Weights of a small contrastive audio-text model.
Model: 5.78M parameters, log mel input, encoder widths [96, 96, 96], text encoder norm layernorm.
Training: soap at rate 0.0023, 7500 steps, batches of 512.
Data: trained on synthesized solo parts of chorales (CocoChorales), 39062 training examples, 98.3 epochs.
Rows from block 7 of the audio encoder of a small contrastive audio-text model, named by matrix and row number. Rows with one number belong to one channel. Each number is 50 + 10 x the weight over its row's rms, rounded and kept within 0 to 99. All counts start at 0.
After each channel's rows are labels from the 100 clips, of 14848, where the channel reaches its highest value: "lies over" is the class under the peak; "responds to" is what is common among them. Only what is clearly more common there than usual is listed. The data: synthesized solo parts of chorales (CocoChorales). In brackets: how many of the 100, against the usual share in percent.
# convs1: first pointwise conv (encoder.blocks.7.convs.1.weight, 96x96x1), inputs 0-95
# convs3: second pointwise conv (encoder.blocks.7.convs.3.weight, 96x96x1, transposed), outputs 0-95

convs1.43:45 42 50 47 46 60 52 52 44 49 46 51 51 51 60 51 49 46 53 45 50 54 71 50 56 47 30 50 46 32 00 56 48 57 59 50 52 50 33 47 63 40 59 43 46 52 47 52 52 52 49 54 54 57 38 47 56 56 53 39 50 58 45 44 60 43 50 50 44 48 72 67 58 45 54 53 49 53 46 54 57 26 61 40 47 51 37 50 58 60 50 50 45 56 48 56
convs3.43:51 57 54 58 60 71 51 42 51 41 54 52 48 62 37 58 50 46 41 49 57 34 56 44 59 48 67 55 43 38 77 71 62 45 41 49 56 65 48 52 52 61 37 68 47 48 53 44 48 58 48 44 55 66 46 53 54 45 51 53 57 47 35 45 60 42 52 48 45 49 30 60 55 66 48 52 51 58 39 49 34 55 61 37 50 55 32 63 66 37 55 84 56 63 61 51
lies over: A#4 (68 vs 4.1)
responds to: note A#4 (74 vs 10.6); note G#4 (71 vs 9.4); violin (48 vs 14); note C5 (31 vs 10.4)

convs1.91:50 66 40 40 72 46 48 56 62 55 37 43 25 55 66 71 52 32 37 40 48 61 50 63 36 45 52 69 69 50 38 61 53 60 50 47 59 32 50 36 44 56 62 45 51 45 50 43 56 69 66 50 41 46 56 63 51 37 59 47 45 56 54 43 39 49 55 44 57 37 54 39 54 61 56 60 52 66 47 49 52 60 41 57 49 62 29 61 56 47 53 43 48 48 61 57
convs3.91:51 77 48 51 65 35 46 62 44 68 60 39 64 60 71 63 51 64 57 39 60 47 53 48 65 57 41 53 43 26 37 45 57 38 49 46 37 47 52 58 50 51 39 36 45 47 36 48 34 53 48 43 39 50 52 56 53 49 57 61 38 49 42 49 52 49 37 50 60 38 62 48 66 54 42 70 63 41 41 47 48 34 41 27 58 55 47 59 62 42 58 58 55 41 58 44
lies over: C5 (68 vs 3.8)
responds to: note C5 (80 vs 10.4); violin (74 vs 14); note A#4 (68 vs 10.6); note D#5 (26 vs 8.6)

convs1.60:57 59 58 42 51 33 44 61 44 53 52 66 52 39 63 50 56 62 42 50 53 49 67 38 48 61 49 55 41 53 49 52 37 57 45 36 59 66 58 46 57 64 60 38 58 53 54 45 51 63 63 50 69 38 64 53 43 35 37 52 39 58 42 65 66 53 65 61 66 45 65 37 52 54 48 56 61 47 39 47 59 42 54 59 48 32 45 57 33 29 50 48 35 47 28 61
convs3.60:60 41 62 59 35 50 54 35 51 43 45 78 46 59 55 61 62 62 46 52 48 51 56 59 64 64 57 62 55 56 45 46 53 43 61 37 63 33 51 43 43 57 45 59 43 66 49 66 45 36 57 47 43 54 47 51 61 40 47 60 71 53 26 57 19 63 59 60 47 50 45 49 59 50 52 68 55 54 48 51 33 53 61 56 55 69 48 59 54 45 62 45 60 47 40 42
lies over: A#4 (28 vs 4.1)
responds to: note A#4 (91 vs 10.6); note B4 (49 vs 9.5); oboe (39 vs 7.3); violin (35 vs 14)

convs1.9:30 52 55 47 41 50 48 53 49 56 61 50 56 49 59 52 63 55 51 31 41 50 49 52 48 57 53 54 47 34 31 55 52 65 47 47 52 49 89 47 52 61 66 38 53 43 47 57 38 64 55 53 56 46 51 47 58 42 52 51 49 48 46 34 87 40 48 54 29 43 70 57 44 48 42 53 52 44 55 49 57 30 62 56 56 65 37 50 47 63 53 59 48 59 48 62
convs3.9:45 70 42 52 40 48 52 43 38 55 39 68 61 41 29 63 39 48 72 50 40 61 36 53 26 54 49 54 48 37 59 54 39 50 55 34 50 52 33 49 52 23 62 42 58 49 62 56 49 56 57 63 34 43 50 43 38 55 48 54 41 42 61 60 45 42 38 45 48 51 45 33 55 45 69 49 57 42 51 53 34 35 49 56 48 54 71 46 41 62 64 57 52 51 51 54
lies over: E5 (100 vs 2.6)
responds to: note E5 (100 vs 7.4); note D5 (100 vs 8.2); flute (72 vs 8.6)

convs1.82:44 55 49 53 57 56 63 48 53 55 37 44 53 52 38 46 42 67 64 56 44 54 57 50 45 50 46 51 43 50 47 64 61 54 53 46 47 37 44 41 58 52 51 52 69 59 99 58 51 61 58 63 51 54 40 46 71 36 50 57 33 53 42 49 51 50 39 39 65 53 61 31 56 50 48 63 47 56 63 61 41 56 44 64 45 63 49 61 53 51 43 50 44 72 52 56
convs3.82:59 49 39 43 50 50 41 55 45 51 58 49 70 43 37 49 59 38 23 57 43 43 52 65 69 53 60 63 56 53 41 45 47 49 37 45 49 41 42 30 60 57 77 71 42 50 61 48 42 54 47 66 24 53 49 41 44 38 60 45 48 51 38 58 47 58 53 49 59 32 75 61 54 50 44 47 40 49 56 55 58 49 54 61 45 55 39 50 47 51 61 62 48 69 56 49
lies over: F#5 (34 vs 2.6); F#4 (33 vs 3.2)
responds to: note F#5 (40 vs 6.8); note F#4 (33 vs 8.7)

convs1.78:56 62 59 39 47 49 48 49 58 49 48 54 44 51 49 41 55 58 49 47 53 48 57 51 31 32 52 55 43 52 52 50 52 46 55 56 35 34 19 44 51 57 61 55 38 52 46 49 49 52 56 57 38 96 63 45 47 46 52 40 45 51 56 55 14 40 58 47 35 51 51 56 66 66 38 52 56 51 34 46 52 47 41 59 41 57 52 54 53 65 50 46 52 58 47 47
convs3.78:63 45 41 52 59 52 57 38 43 44 47 43 46 58 38 71 45 40 53 64 45 50 34 58 37 30 45 46 50 46 51 48 46 50 47 50 51 46 39 39 56 56 53 53 44 40 59 38 44 51 18 77 56 65 48 60 46 37 53 53 47 59 67 57 28 33 35 50 50 41 56 32 55 50 60 43 36 39 50 49 35 44 49 52 33 52 62 45 40 71 51 49 49 57 42 58
lies over: C#5 (39 vs 3.7); C5 (28 vs 3.8)
responds to: flute (76 vs 8.6); note C#5 (47 vs 9.9); note C5 (42 vs 10.4); note A4 (27 vs 8.7)

convs1.54:49 44 63 55 28 52 56 67 37 47 44 56 64 50 51 71 52 48 38 47 50 44 63 64 35 44 42 49 52 59 61 43 22 50 44 37 31 64 53 57 50 37 57 53 47 60 57 37 61 48 47 55 46 57 55 55 30 46 37 34 35 58 44 50 35 57 23 36 42 47 54 52 43 25 44 49 49 55 54 62 55 49 42 45 47 48 55 37 45 51 56 49 52 40 37 56
convs3.54:44 60 64 62 63 57 50 52 44 52 55 34 61 53 49 62 54 45 61 45 53 51 42 57 31 62 54 64 61 59 45 61 49 62 40 48 60 43 49 49 51 53 31 48 57 51 51 55 62 80 27 59 44 49 51 52 47 52 60 61 56 54 71 46 66 71 47 40 36 43 52 47 59 47 65 61 37 52 49 47 50 46 55 44 57 56 55 59 51 57 74 49 30 61 69 34
lies over: G5 (29 vs 2.5)
responds to: note G5 (30 vs 6.3); trumpet (28 vs 8)

convs1.85:44 61 57 41 42 65 43 48 55 49 55 69 40 47 53 37 53 57 61 55 45 49 58 48 46 44 58 52 56 40 47 42 36 37 49 52 54 47 59 43 63 61 45 47 56 65 56 35 59 70 49 57 35 59 43 48 54 50 58 50 88 62 42 62 27 42 43 66 26 41 62 56 61 48 45 48 49 58 62 56 48 62 42 44 49 55 64 47 75 44 44 63 43 50 50 40
convs3.85:47 73 66 66 66 52 37 46 46 38 62 43 42 50 59 54 41 70 45 43 48 65 56 50 37 57 55 56 51 49 40 49 55 57 46 31 62 26 45 54 62 44 44 49 54 50 57 53 47 56 55 51 57 49 40 58 34 56 39 48 45 49 63 66 44 87 50 60 40 61 41 45 36 42 55 59 36 54 54 40 52 51 45 58 52 73 38 59 48 54 64 59 48 52 51 51
lies over: C5 (63 vs 3.8)
responds to: flute (74 vs 8.6); note C5 (73 vs 10.4); note D5 (38 vs 8.2); note A#4 (28 vs 10.6)

convs1.47:25 75 53 48 46 60 47 38 59 60 48 53 55 42 50 52 51 61 52 43 42 49 63 46 51 59 49 40 68 41 53 44 34 44 50 39 30 59 47 41 36 47 44 62 50 46 45 44 42 44 60 58 48 35 58 46 52 32 45 52 67 56 65 49 37 47 51 73 56 53 39 36 40 41 24 54 46 51 51 47 50 27 50 46 50 49 43 46 42 63 47 67 52 62 47 72
convs3.47:36 59 46 47 41 37 52 46 45 44 44 46 55 39 57 50 67 57 62 41 46 54 66 61 68 59 48 44 62 38 56 55 61 42 60 50 54 41 64 51 39 47 52 59 47 54 48 57 74 43 43 55 54 65 54 60 68 41 51 51 71 66 49 54 47 30 52 46 48 79 42 49 38 48 44 62 57 54 41 62 52 65 65 68 36 57 61 62 54 51 48 37 56 47 64 66
lies over: C#5 (50 vs 3.7)
responds to: note C#5 (50 vs 9.9); note D#5 (34 vs 8.6); note G#4 (26 vs 9.4)

convs1.37:43 57 42 46 55 67 48 46 52 75 47 51 56 40 50 51 42 48 51 65 45 48 46 59 56 29 44 57 43 53 53 49 51 69 46 57 64 44 63 37 39 37 61 44 38 49 68 40 59 53 44 43 60 46 51 52 23 51 61 38 59 66 50 29 50 66 57 46 60 50 41 55 51 54 51 61 48 28 34 58 29 31 49 56 49 54 52 56 36 44 54 52 34 46 39 36
convs3.37:45 53 39 43 33 32 53 40 40 52 47 48 42 37 44 28 60 54 56 48 48 45 42 56 52 64 58 32 26 57 42 55 48 45 70 34 56 61 39 47 49 61 42 54 49 45 38 44 33 44 55 63 39 59 39 61 54 63 56 49 71 49 56 56 57 38 39 56 50 41 47 68 36 43 44 51 41 41 54 43 42 50 50 55 58 38 57 70 56 61 40 29 58 65 50 44
lies over: silence (58 vs 12.5)
responds to: note A4 (75 vs 8.7); horn (53 vs 7); note B4 (37 vs 9.5)

convs1.20:48 45 49 54 57 45 39 44 44 76 25 38 55 53 50 62 33 35 55 42 38 45 64 57 38 47 56 44 38 26 38 58 50 57 56 34 42 51 65 30 52 48 55 47 54 46 48 44 39 53 51 35 51 44 41 33 49 55 48 42 30 48 59 44 44 52 56 61 64 40 46 55 51 55 56 35 50 54 61 56 48 51 46 38 50 24 47 37 52 46 56 54 32 67 65 51
convs3.20:40 48 61 56 57 44 47 60 48 69 66 51 50 64 55 44 48 60 65 42 31 45 54 43 52 60 54 53 36 68 55 31 50 44 66 48 54 25 51 73 58 30 35 65 55 41 66 52 43 43 46 39 33 44 32 53 49 56 57 50 41 44 58 43 53 46 46 58 53 44 54 27 49 63 59 32 58 52 43 48 37 56 53 50 53 58 48 42 53 53 36 45 38 53 66 55
lies over: C#5 (63 vs 3.7)
responds to: note C#5 (65 vs 9.9); horn (53 vs 7); note G#4 (30 vs 9.4)

convs1.7:53 64 41 52 49 55 41 49 62 63 37 52 65 42 51 45 66 49 58 52 54 68 51 51 52 59 58 48 34 49 65 48 44 47 66 60 44 38 55 45 48 39 38 50 60 46 51 56 64 57 65 22 35 56 29 56 45 37 51 55 61 44 37 51 64 64 53 54 47 71 58 43 56 43 64 61 52 64 56 42 55 37 50 34 60 56 56 39 41 43 47 56 42 56 65 24
convs3.7:50 55 54 59 42 65 54 44 36 55 42 49 39 25 55 61 41 55 44 37 46 44 41 57 50 64 46 55 36 53 53 58 70 48 49 57 57 56 42 53 33 61 63 49 39 57 65 52 36 53 60 46 31 48 41 50 36 45 48 41 64 57 45 47 31 58 54 32 67 46 39 61 42 42 51 16 47 36 44 45 46 61 46 61 70 58 46 56 52 53 50 41 68 52 55 53
lies over: C#4 (69 vs 3.8)
responds to: note C#4 (67 vs 12.2); cello (28 vs 9.9)

convs1.73:59 55 31 70 49 69 47 40 54 60 58 40 35 56 56 34 39 48 44 58 54 43 58 41 52 49 51 45 58 52 29 36 50 53 61 43 37 68 38 55 48 61 53 48 43 50 46 72 51 50 58 45 35 46 44 28 51 47 52 56 37 55 64 67 33 31 66 56 56 47 46 44 50 60 52 58 51 59 41 49 54 56 46 67 46 48 59 64 57 48 73 57 54 45 69 59
convs3.73:46 64 55 42 44 61 52 34 57 52 44 50 60 45 55 40 65 63 60 59 67 57 61 55 52 31 51 73 53 62 45 52 57 48 58 60 41 79 53 50 67 59 30 45 35 59 60 45 54 37 37 52 54 55 45 54 44 46 48 45 63 48 47 34 48 47 38 52 57 49 38 57 46 34 54 45 47 51 59 42 34 57 38 38 35 50 46 58 65 46 58 53 67 51 25 60
lies over: D#3 (28 vs 0.8); D3 (26 vs 0.9)
responds to: tuba (54 vs 8.7); note D#3 (33 vs 2.4); note D3 (29 vs 2.3); note D#5 (28 vs 8.6)

convs1.55:49 34 41 51 63 62 52 55 45 40 30 40 52 61 71 37 45 53 43 39 44 54 50 34 45 44 27 62 28 49 62 41 40 49 36 50 61 34 64 44 49 51 51 51 40 65 60 63 42 45 42 50 49 59 59 35 44 60 65 59 48 54 55 28 44 58 56 55 52 67 43 53 61 63 48 50 48 61 51 58 61 22 62 59 51 45 55 51 59 43 46 60 53 43 54 58
convs3.55:67 63 47 67 56 52 30 52 67 43 49 36 53 43 60 68 42 48 49 57 50 35 34 40 51 56 66 46 55 41 39 57 72 42 57 70 49 54 60 42 55 55 44 39 46 52 52 52 42 47 53 64 35 64 46 61 71 37 50 31 48 54 57 39 57 59 46 49 47 58 49 36 51 51 48 58 40 42 53 47 67 49 65 49 40 46 60 53 49 41 49 49 53 21 40 35
lies over: F#4 (45 vs 3.2)
responds to: note F#4 (53 vs 8.7); note G#4 (47 vs 9.4); note A4 (25 vs 8.7)

convs1.16:43 68 68 42 65 51 63 68 48 37 67 51 48 63 51 50 45 49 66 41 25 57 55 39 53 35 46 46 41 37 48 45 45 61 72 40 46 48 46 46 47 55 49 52 63 42 59 39 55 47 68 43 45 42 48 23 46 49 58 52 37 56 61 37 45 56 40 49 56 44 58 61 56 67 55 51 49 32 34 63 50 41 51 64 38 55 46 46 67 54 39 40 49 39 43 52
convs3.16:41 57 56 43 58 57 37 39 43 36 47 67 43 41 46 56 54 45 45 38 43 34 38 45 45 49 49 60 69 63 44 30 48 35 61 70 61 62 56 53 52 50 44 61 54 52 35 57 59 59 59 40 55 57 38 63 55 58 57 71 44 55 59 53 43 49 58 73 53 51 44 55 64 61 53 65 60 43 69 50 38 37 43 51 50 41 38 55 41 53 46 72 45 71 51 45
lies over: A#3 (43 vs 3.1); C4 (42 vs 3.1)
responds to: note C4 (99 vs 10.8); note A#3 (67 vs 10.8); tuba (65 vs 8.7); note G#3 (39 vs 8.3)

convs1.66:59 54 68 55 61 55 52 65 50 47 45 28 48 56 44 52 63 55 55 50 58 62 57 59 30 53 38 68 39 53 43 57 39 65 58 45 34 56 48 59 33 55 55 59 56 53 29 41 61 65 49 50 50 45 58 40 60 46 53 48 51 77 52 48 49 59 45 82 43 34 48 51 29 33 53 57 38 54 59 49 41 57 45 48 63 60 52 55 55 43 58 57 45 43 38 52
convs3.66:39 35 33 51 30 62 51 37 41 42 41 45 57 45 58 47 54 50 46 60 52 34 49 55 51 44 45 42 53 66 63 43 54 41 51 46 52 55 41 48 64 44 65 23 51 29 45 51 43 72 68 41 54 49 43 59 46 42 58 59 50 69 56 54 41 44 37 50 57 41 48 51 77 54 42 39 56 56 35 43 46 38 61 37 46 36 25 61 51 51 48 51 47 40 43 53
lies over: A4 (47 vs 3.5)
responds to: violin (51 vs 14); note A4 (50 vs 8.7)

convs1.38:22 45 62 42 28 42 48 46 25 35 46 48 58 38 59 57 49 40 52 60 49 43 34 52 47 36 49 37 53 59 62 50 62 58 58 38 58 56 53 48 54 57 53 41 45 51 69 44 41 66 56 46 60 57 49 59 29 48 53 43 51 63 62 36 62 72 52 58 64 32 56 62 27 49 45 49 47 44 50 42 58 49 45 48 54 47 41 40 57 42 55 54 39 51 33 51
convs3.38:59 42 70 67 58 52 51 49 50 51 61 43 50 52 56 44 58 48 62 33 68 32 49 33 44 32 49 43 55 42 47 65 46 42 49 38 76 37 58 40 50 48 67 61 49 40 67 41 47 45 57 63 55 46 38 46 51 45 52 51 40 49 42 51 36 78 68 54 56 44 56 43 48 59 53 59 59 51 53 46 64 76 50 48 60 66 56 47 49 53 46 51 62 54 44 34
lies over: C4 (26 vs 3.1)
responds to: note C4 (29 vs 10.8)

convs1.28:53 59 84 42 55 43 46 49 50 52 45 49 30 48 61 66 45 70 43 50 52 42 49 50 48 45 45 41 66 54 44 62 56 60 28 48 49 53 59 49 61 59 53 63 44 38 51 44 58 45 41 49 57 50 49 55 70 51 46 56 47 78 56 58 52 38 65 35 49 39 52 24 31 39 54 57 55 41 64 57 52 35 48 51 45 54 68 57 51 58 48 53 55 51 35 48
convs3.28:27 47 35 60 63 26 67 53 41 75 59 55 38 57 46 51 61 36 48 47 43 55 58 55 61 37 66 62 72 48 49 58 51 51 57 50 53 55 49 63 54 59 39 64 55 51 46 32 58 53 43 42 47 51 42 53 49 35 53 50 36 57 30 48 42 56 25 40 47 57 42 59 54 52 41 55 52 58 55 44 47 65 60 35 51 53 39 47 58 48 38 56 41 55 70 56
lies over: A#4 (67 vs 4.1); A#3 (33 vs 3.1)
responds to: note A#4 (67 vs 10.6); horn (66 vs 7); note A#3 (33 vs 10.8); note C5 (26 vs 10.4)

convs1.56:62 39 44 45 46 51 54 50 62 61 59 44 50 53 47 40 56 54 58 53 52 43 74 56 64 66 44 39 55 76 64 48 67 56 59 47 67 47 57 47 61 65 70 53 59 42 57 54 54 32 37 52 61 54 64 34 55 43 53 45 43 57 48 37 48 42 66 58 41 44 79 50 43 48 54 45 49 57 44 60 56 57 49 54 41 71 73 58 42 62 55 49 46 50 46 60
convs3.56:55 60 71 55 62 58 52 39 41 55 56 53 47 51 52 49 39 51 50 44 58 50 58 53 47 49 47 39 39 54 65 59 49 57 53 43 37 45 58 47 68 55 40 47 49 54 65 54 64 54 63 44 56 78 30 60 46 44 51 58 44 61 48 49 40 70 41 73 40 60 61 54 40 55 54 41 45 60 59 51 45 44 53 35 56 56 30 50 43 66 57 56 70 32 77 59
lies over: F#4 (60 vs 3.2)
responds to: note F#4 (62 vs 8.7); violin (52 vs 14)

convs1.27:54 38 53 76 36 52 43 53 52 36 57 42 36 49 37 42 46 58 42 52 58 44 47 56 55 50 41 36 71 56 36 55 51 68 36 54 65 67 34 59 51 52 61 65 61 47 56 53 43 50 36 73 72 58 51 56 56 50 64 52 59 62 49 41 46 38 55 55 54 57 38 34 37 43 43 54 49 51 52 28 38 43 49 53 50 53 70 53 38 57 55 56 35 52 53 42
convs3.27:73 59 56 43 47 57 59 56 52 71 56 36 55 50 62 67 53 33 52 48 50 33 79 42 61 53 70 54 58 59 64 45 61 49 56 63 61 64 60 68 56 53 36 46 62 56 40 48 61 58 40 39 40 58 42 49 61 52 52 66 59 46 42 42 49 46 39 47 68 49 53 53 64 70 57 46 48 47 44 37 61 63 59 42 59 59 48 50 47 48 36 55 48 57 58 55
lies over: silence (100 vs 12.5)
responds to: note C5 (58 vs 10.4); violin (52 vs 14); note A4 (46 vs 8.7); note A#4 (30 vs 10.6)

convs1.32:58 76 47 48 24 43 49 41 49 52 52 44 48 50 48 67 34 41 38 43 49 59 70 53 63 53 53 41 46 51 56 70 37 42 57 53 51 53 53 56 55 54 60 34 61 53 49 57 48 50 60 52 44 72 44 57 38 36 37 44 65 46 47 52 54 49 37 60 46 56 71 44 75 64 39 57 48 49 40 41 59 59 59 59 50 41 66 59 56 40 40 34 59 54 40 61
convs3.32:37 46 38 62 26 52 37 82 50 59 42 51 60 57 66 36 51 61 55 69 44 44 53 35 42 48 49 53 73 43 51 36 51 58 56 51 45 60 53 46 55 39 51 48 54 56 44 46 44 25 52 56 39 41 67 47 55 58 39 51 55 43 42 50 53 43 36 49 46 65 47 63 53 49 39 50 42 36 48 63 47 43 37 42 71 55 34 43 37 58 51 55 41 43 38 53
lies over: A#4 (66 vs 4.1)
responds to: note A#4 (68 vs 10.6); violin (49 vs 14); note C5 (32 vs 10.4); note A#3 (29 vs 10.8)

convs1.74:37 56 55 47 62 45 57 49 54 61 55 41 42 52 44 50 05 52 46 62 50 65 50 50 44 38 61 44 54 73 82 52 46 52 53 62 53 56 26 44 31 60 45 46 47 50 46 58 47 53 46 43 24 63 49 34 56 49 55 62 43 44 46 48 42 35 45 46 33 59 50 53 59 51 50 53 51 53 35 47 42 55 44 54 42 49 45 56 46 47 58 45 40 42 52 56
convs3.74:55 55 70 60 44 68 51 60 44 43 56 50 65 64 71 49 77 52 36 46 58 40 61 44 46 53 44 47 35 56 39 54 65 46 54 33 42 47 49 40 53 61 60 49 46 55 50 39 57 62 43 45 45 45 49 55 43 43 60 55 67 54 36 46 70 41 51 48 53 48 54 52 34 57 50 63 60 46 58 42 54 62 35 50 42 42 44 65 66 41 67 77 54 36 58 50
lies over: D5 (34 vs 2.9)
responds to: note E5 (52 vs 7.4); note D5 (40 vs 8.2); note E4 (28 vs 8.9)

convs1.75:00 49 49 48 52 45 46 56 54 52 51 51 51 47 52 39 40 47 56 55 57 55 28 56 52 60 59 61 46 15 47 65 54 51 56 55 43 41 54 43 41 49 52 51 39 50 48 49 59 57 55 53 58 43 56 47 38 46 48 42 54 41 48 61 46 57 50 65 35 43 44 56 33 50 52 57 62 53 62 40 41 47 38 53 32 58 75 52 55 51 53 60 62 51 58 47
convs3.75:55 50 49 50 49 46 49 42 72 68 35 52 53 58 66 55 43 65 54 55 48 47 66 51 51 55 70 59 54 73 46 56 65 44 64 38 62 42 65 55 58 55 42 57 65 46 42 33 60 54 42 46 48 52 51 77 35 58 55 51 76 47 55 44 61 50 70 45 52 60 55 54 45 64 65 62 38 52 50 43 43 56 57 45 56 52 52 52 47 44 41 53 63 33 59 40
lies over: C4 (49 vs 3.1); C5 (46 vs 3.8)
responds to: tuba (50 vs 8.7); note C4 (50 vs 10.8); note C5 (46 vs 10.4); note A#4 (44 vs 10.6)

convs1.19:71 54 66 54 58 63 61 73 57 48 43 47 53 55 46 49 47 36 41 58 46 49 49 46 29 54 45 69 50 55 45 56 60 59 46 47 47 68 59 50 47 50 60 33 41 56 39 64 54 59 46 61 41 31 46 45 58 53 47 42 52 82 38 47 45 58 60 40 64 43 55 52 31 31 48 52 58 56 47 32 44 48 52 60 48 44 47 46 71 38 47 44 47 57 33 55
convs3.19:36 53 48 36 37 49 51 56 35 49 60 45 48 45 29 46 43 41 60 55 27 51 48 73 45 55 30 47 48 39 32 55 55 50 38 56 40 33 49 38 56 47 53 48 53 23 45 54 58 59 50 58 39 52 45 47 38 38 52 33 32 35 45 68 55 49 44 53 42 38 54 48 74 45 46 36 46 36 52 39 53 51 52 50 47 48 41 38 54 44 37 42 37 31 50 54
lies over: silence (100 vs 12.5)
responds to: note A4 (76 vs 8.7); violin (49 vs 14); note B4 (32 vs 9.5)

convs1.90:22 47 39 64 45 58 46 58 58 64 46 41 39 59 55 55 59 44 46 61 44 44 49 42 47 51 60 31 50 60 44 49 52 52 34 36 36 46 55 37 44 67 48 44 41 56 54 46 53 25 59 41 41 48 47 29 66 35 47 66 65 36 33 44 40 47 50 47 53 61 57 62 65 43 38 34 44 50 49 47 50 51 42 39 55 50 37 54 41 59 42 66 60 59 62 57
convs3.90:37 43 60 52 54 52 54 39 50 36 46 40 47 37 51 68 60 48 50 46 46 37 47 51 60 48 62 46 56 50 50 56 49 49 31 36 50 60 52 57 45 26 28 45 52 48 51 46 43 45 72 58 29 47 52 66 63 66 51 55 44 61 52 39 47 40 50 43 47 51 48 42 93 39 63 58 51 36 47 49 62 39 46 38 66 57 61 50 51 43 38 50 55 50 46 44
lies over: C#4 (59 vs 3.8)
responds to: note C#4 (59 vs 12.2); horn (33 vs 7); tuba (32 vs 8.7)

convs1.36:55 63 61 36 50 42 54 52 50 58 52 47 43 57 42 82 38 60 46 61 43 44 56 48 58 34 43 46 45 56 39 52 46 50 55 55 59 53 52 42 51 49 62 36 48 55 53 33 75 51 61 48 74 39 62 51 48 50 50 52 31 44 45 46 27 58 30 55 57 44 36 67 56 53 56 36 52 55 52 64 48 58 50 54 44 66 52 49 38 49 47 34 57 52 22 58
convs3.36:30 57 54 43 49 46 74 43 53 52 60 51 45 48 54 73 52 37 53 61 46 44 44 57 68 55 68 44 48 42 43 53 51 48 46 70 41 54 36 46 63 32 42 35 44 57 60 54 62 72 49 44 45 50 49 40 25 25 49 57 47 46 58 41 53 56 52 55 28 51 44 51 58 40 47 56 39 50 51 43 49 52 45 51 55 60 37 48 66 55 62 62 63 54 66 57
lies over: A#4 (36 vs 4.1)
responds to: note A#4 (40 vs 10.6); note C5 (38 vs 10.4); note A4 (26 vs 8.7)

convs1.49:54 25 44 34 59 47 41 50 59 63 49 45 57 49 42 42 63 61 51 56 42 56 37 51 44 68 53 54 68 48 53 50 51 24 55 37 52 30 71 43 56 32 36 35 50 57 60 47 63 66 62 32 45 45 40 54 48 44 44 49 56 33 51 54 45 51 41 24 41 53 55 56 61 45 39 51 61 55 42 46 52 34 44 49 62 47 57 44 62 52 45 56 61 63 60 54
convs3.49:46 25 62 56 51 58 52 29 56 44 43 36 33 48 54 48 57 43 52 47 47 54 59 41 64 36 59 63 43 52 42 42 59 47 52 63 40 62 54 69 52 52 64 47 64 47 47 62 44 60 47 43 71 57 55 36 41 58 53 60 60 56 38 49 48 51 58 60 51 62 59 55 47 61 61 72 47 60 58 43 49 34 76 51 58 55 44 65 45 59 56 68 58 63 52 65
lies over: D#3 (37 vs 0.8)
responds to: note D#3 (41 vs 2.4); tuba (39 vs 8.7); note A#3 (29 vs 10.8)

convs1.21:47 50 42 44 35 63 41 42 48 69 54 37 54 56 60 39 49 47 50 55 54 54 59 50 48 50 55 44 51 60 56 24 48 50 35 74 56 49 62 36 49 60 41 60 38 57 56 44 63 49 48 47 27 56 41 38 58 67 45 69 36 59 48 52 46 59 43 55 35 70 65 56 55 42 51 76 43 44 63 58 58 56 46 68 64 53 50 53 55 52 35 58 60 56 35 52
convs3.21:44 58 45 56 48 24 71 33 43 74 53 61 30 66 55 59 43 46 51 48 58 48 61 45 39 50 45 41 50 60 60 40 47 45 54 41 54 46 37 51 69 52 51 34 44 54 56 43 34 43 47 59 48 47 51 66 53 52 56 54 56 51 52 68 54 48 50 41 53 69 54 46 49 46 44 50 37 71 42 40 44 63 40 77 60 23 35 56 52 52 51 45 45 47 54 49
lies over: A4 (100 vs 3.5)
responds to: note A4 (100 vs 8.7); violin (100 vs 14); note B4 (40 vs 9.5)

convs1.70:99 56 49 44 53 43 55 39 50 49 44 55 59 59 35 53 57 49 52 51 46 46 39 44 66 44 65 58 44 54 63 52 58 49 53 45 57 42 43 50 70 51 62 51 49 49 60 61 65 40 51 46 55 52 60 37 49 53 32 55 62 43 50 37 71 57 54 50 52 60 24 49 42 46 53 61 41 63 38 39 39 57 50 55 39 60 54 49 59 46 45 50 56 51 62 55
convs3.70:41 44 58 76 25 39 62 58 53 69 39 62 46 43 53 53 33 45 45 43 32 59 57 35 47 35 65 50 66 46 49 37 28 50 60 39 53 47 53 52 42 47 62 46 41 51 52 54 41 57 62 47 64 46 42 57 37 54 41 59 55 58 71 46 37 56 47 46 50 52 47 47 50 40 51 38 56 52 65 50 65 54 36 52 64 45 68 53 38 53 56 47 61 45 49 72
lies over: D5 (86 vs 2.9)
responds to: note C5 (99 vs 10.4); note D5 (88 vs 8.2); oboe (43 vs 7.3); violin (40 vs 14)

convs1.63:40 49 50 45 47 32 42 40 44 50 49 46 48 49 52 61 27 65 53 58 50 51 57 57 20 61 59 60 53 50 55 55 36 50 32 52 48 50 51 58 43 60 34 51 40 50 25 26 57 60 36 45 57 57 49 53 49 44 44 36 60 38 52 40 51 69 51 52 53 62 54 49 35 53 53 47 61 62 57 36 56 48 63 43 21 51 50 34 64 54 38 50 40 48 44 46
convs3.63:46 58 53 34 26 89 52 67 41 42 50 62 53 43 42 41 46 62 65 50 39 56 61 47 42 39 47 31 41 41 43 54 40 54 54 50 56 56 64 59 52 58 47 44 46 52 55 41 55 57 55 45 46 31 32 32 54 68 52 45 69 37 47 49 47 63 46 66 57 61 66 54 47 49 50 43 48 59 57 65 61 64 46 49 61 44 52 46 54 53 50 52 42 45 43 43
lies over: A#3 (28 vs 3.1)
responds to: note A#3 (36 vs 10.8); note A3 (28 vs 8.6); tuba (27 vs 8.7)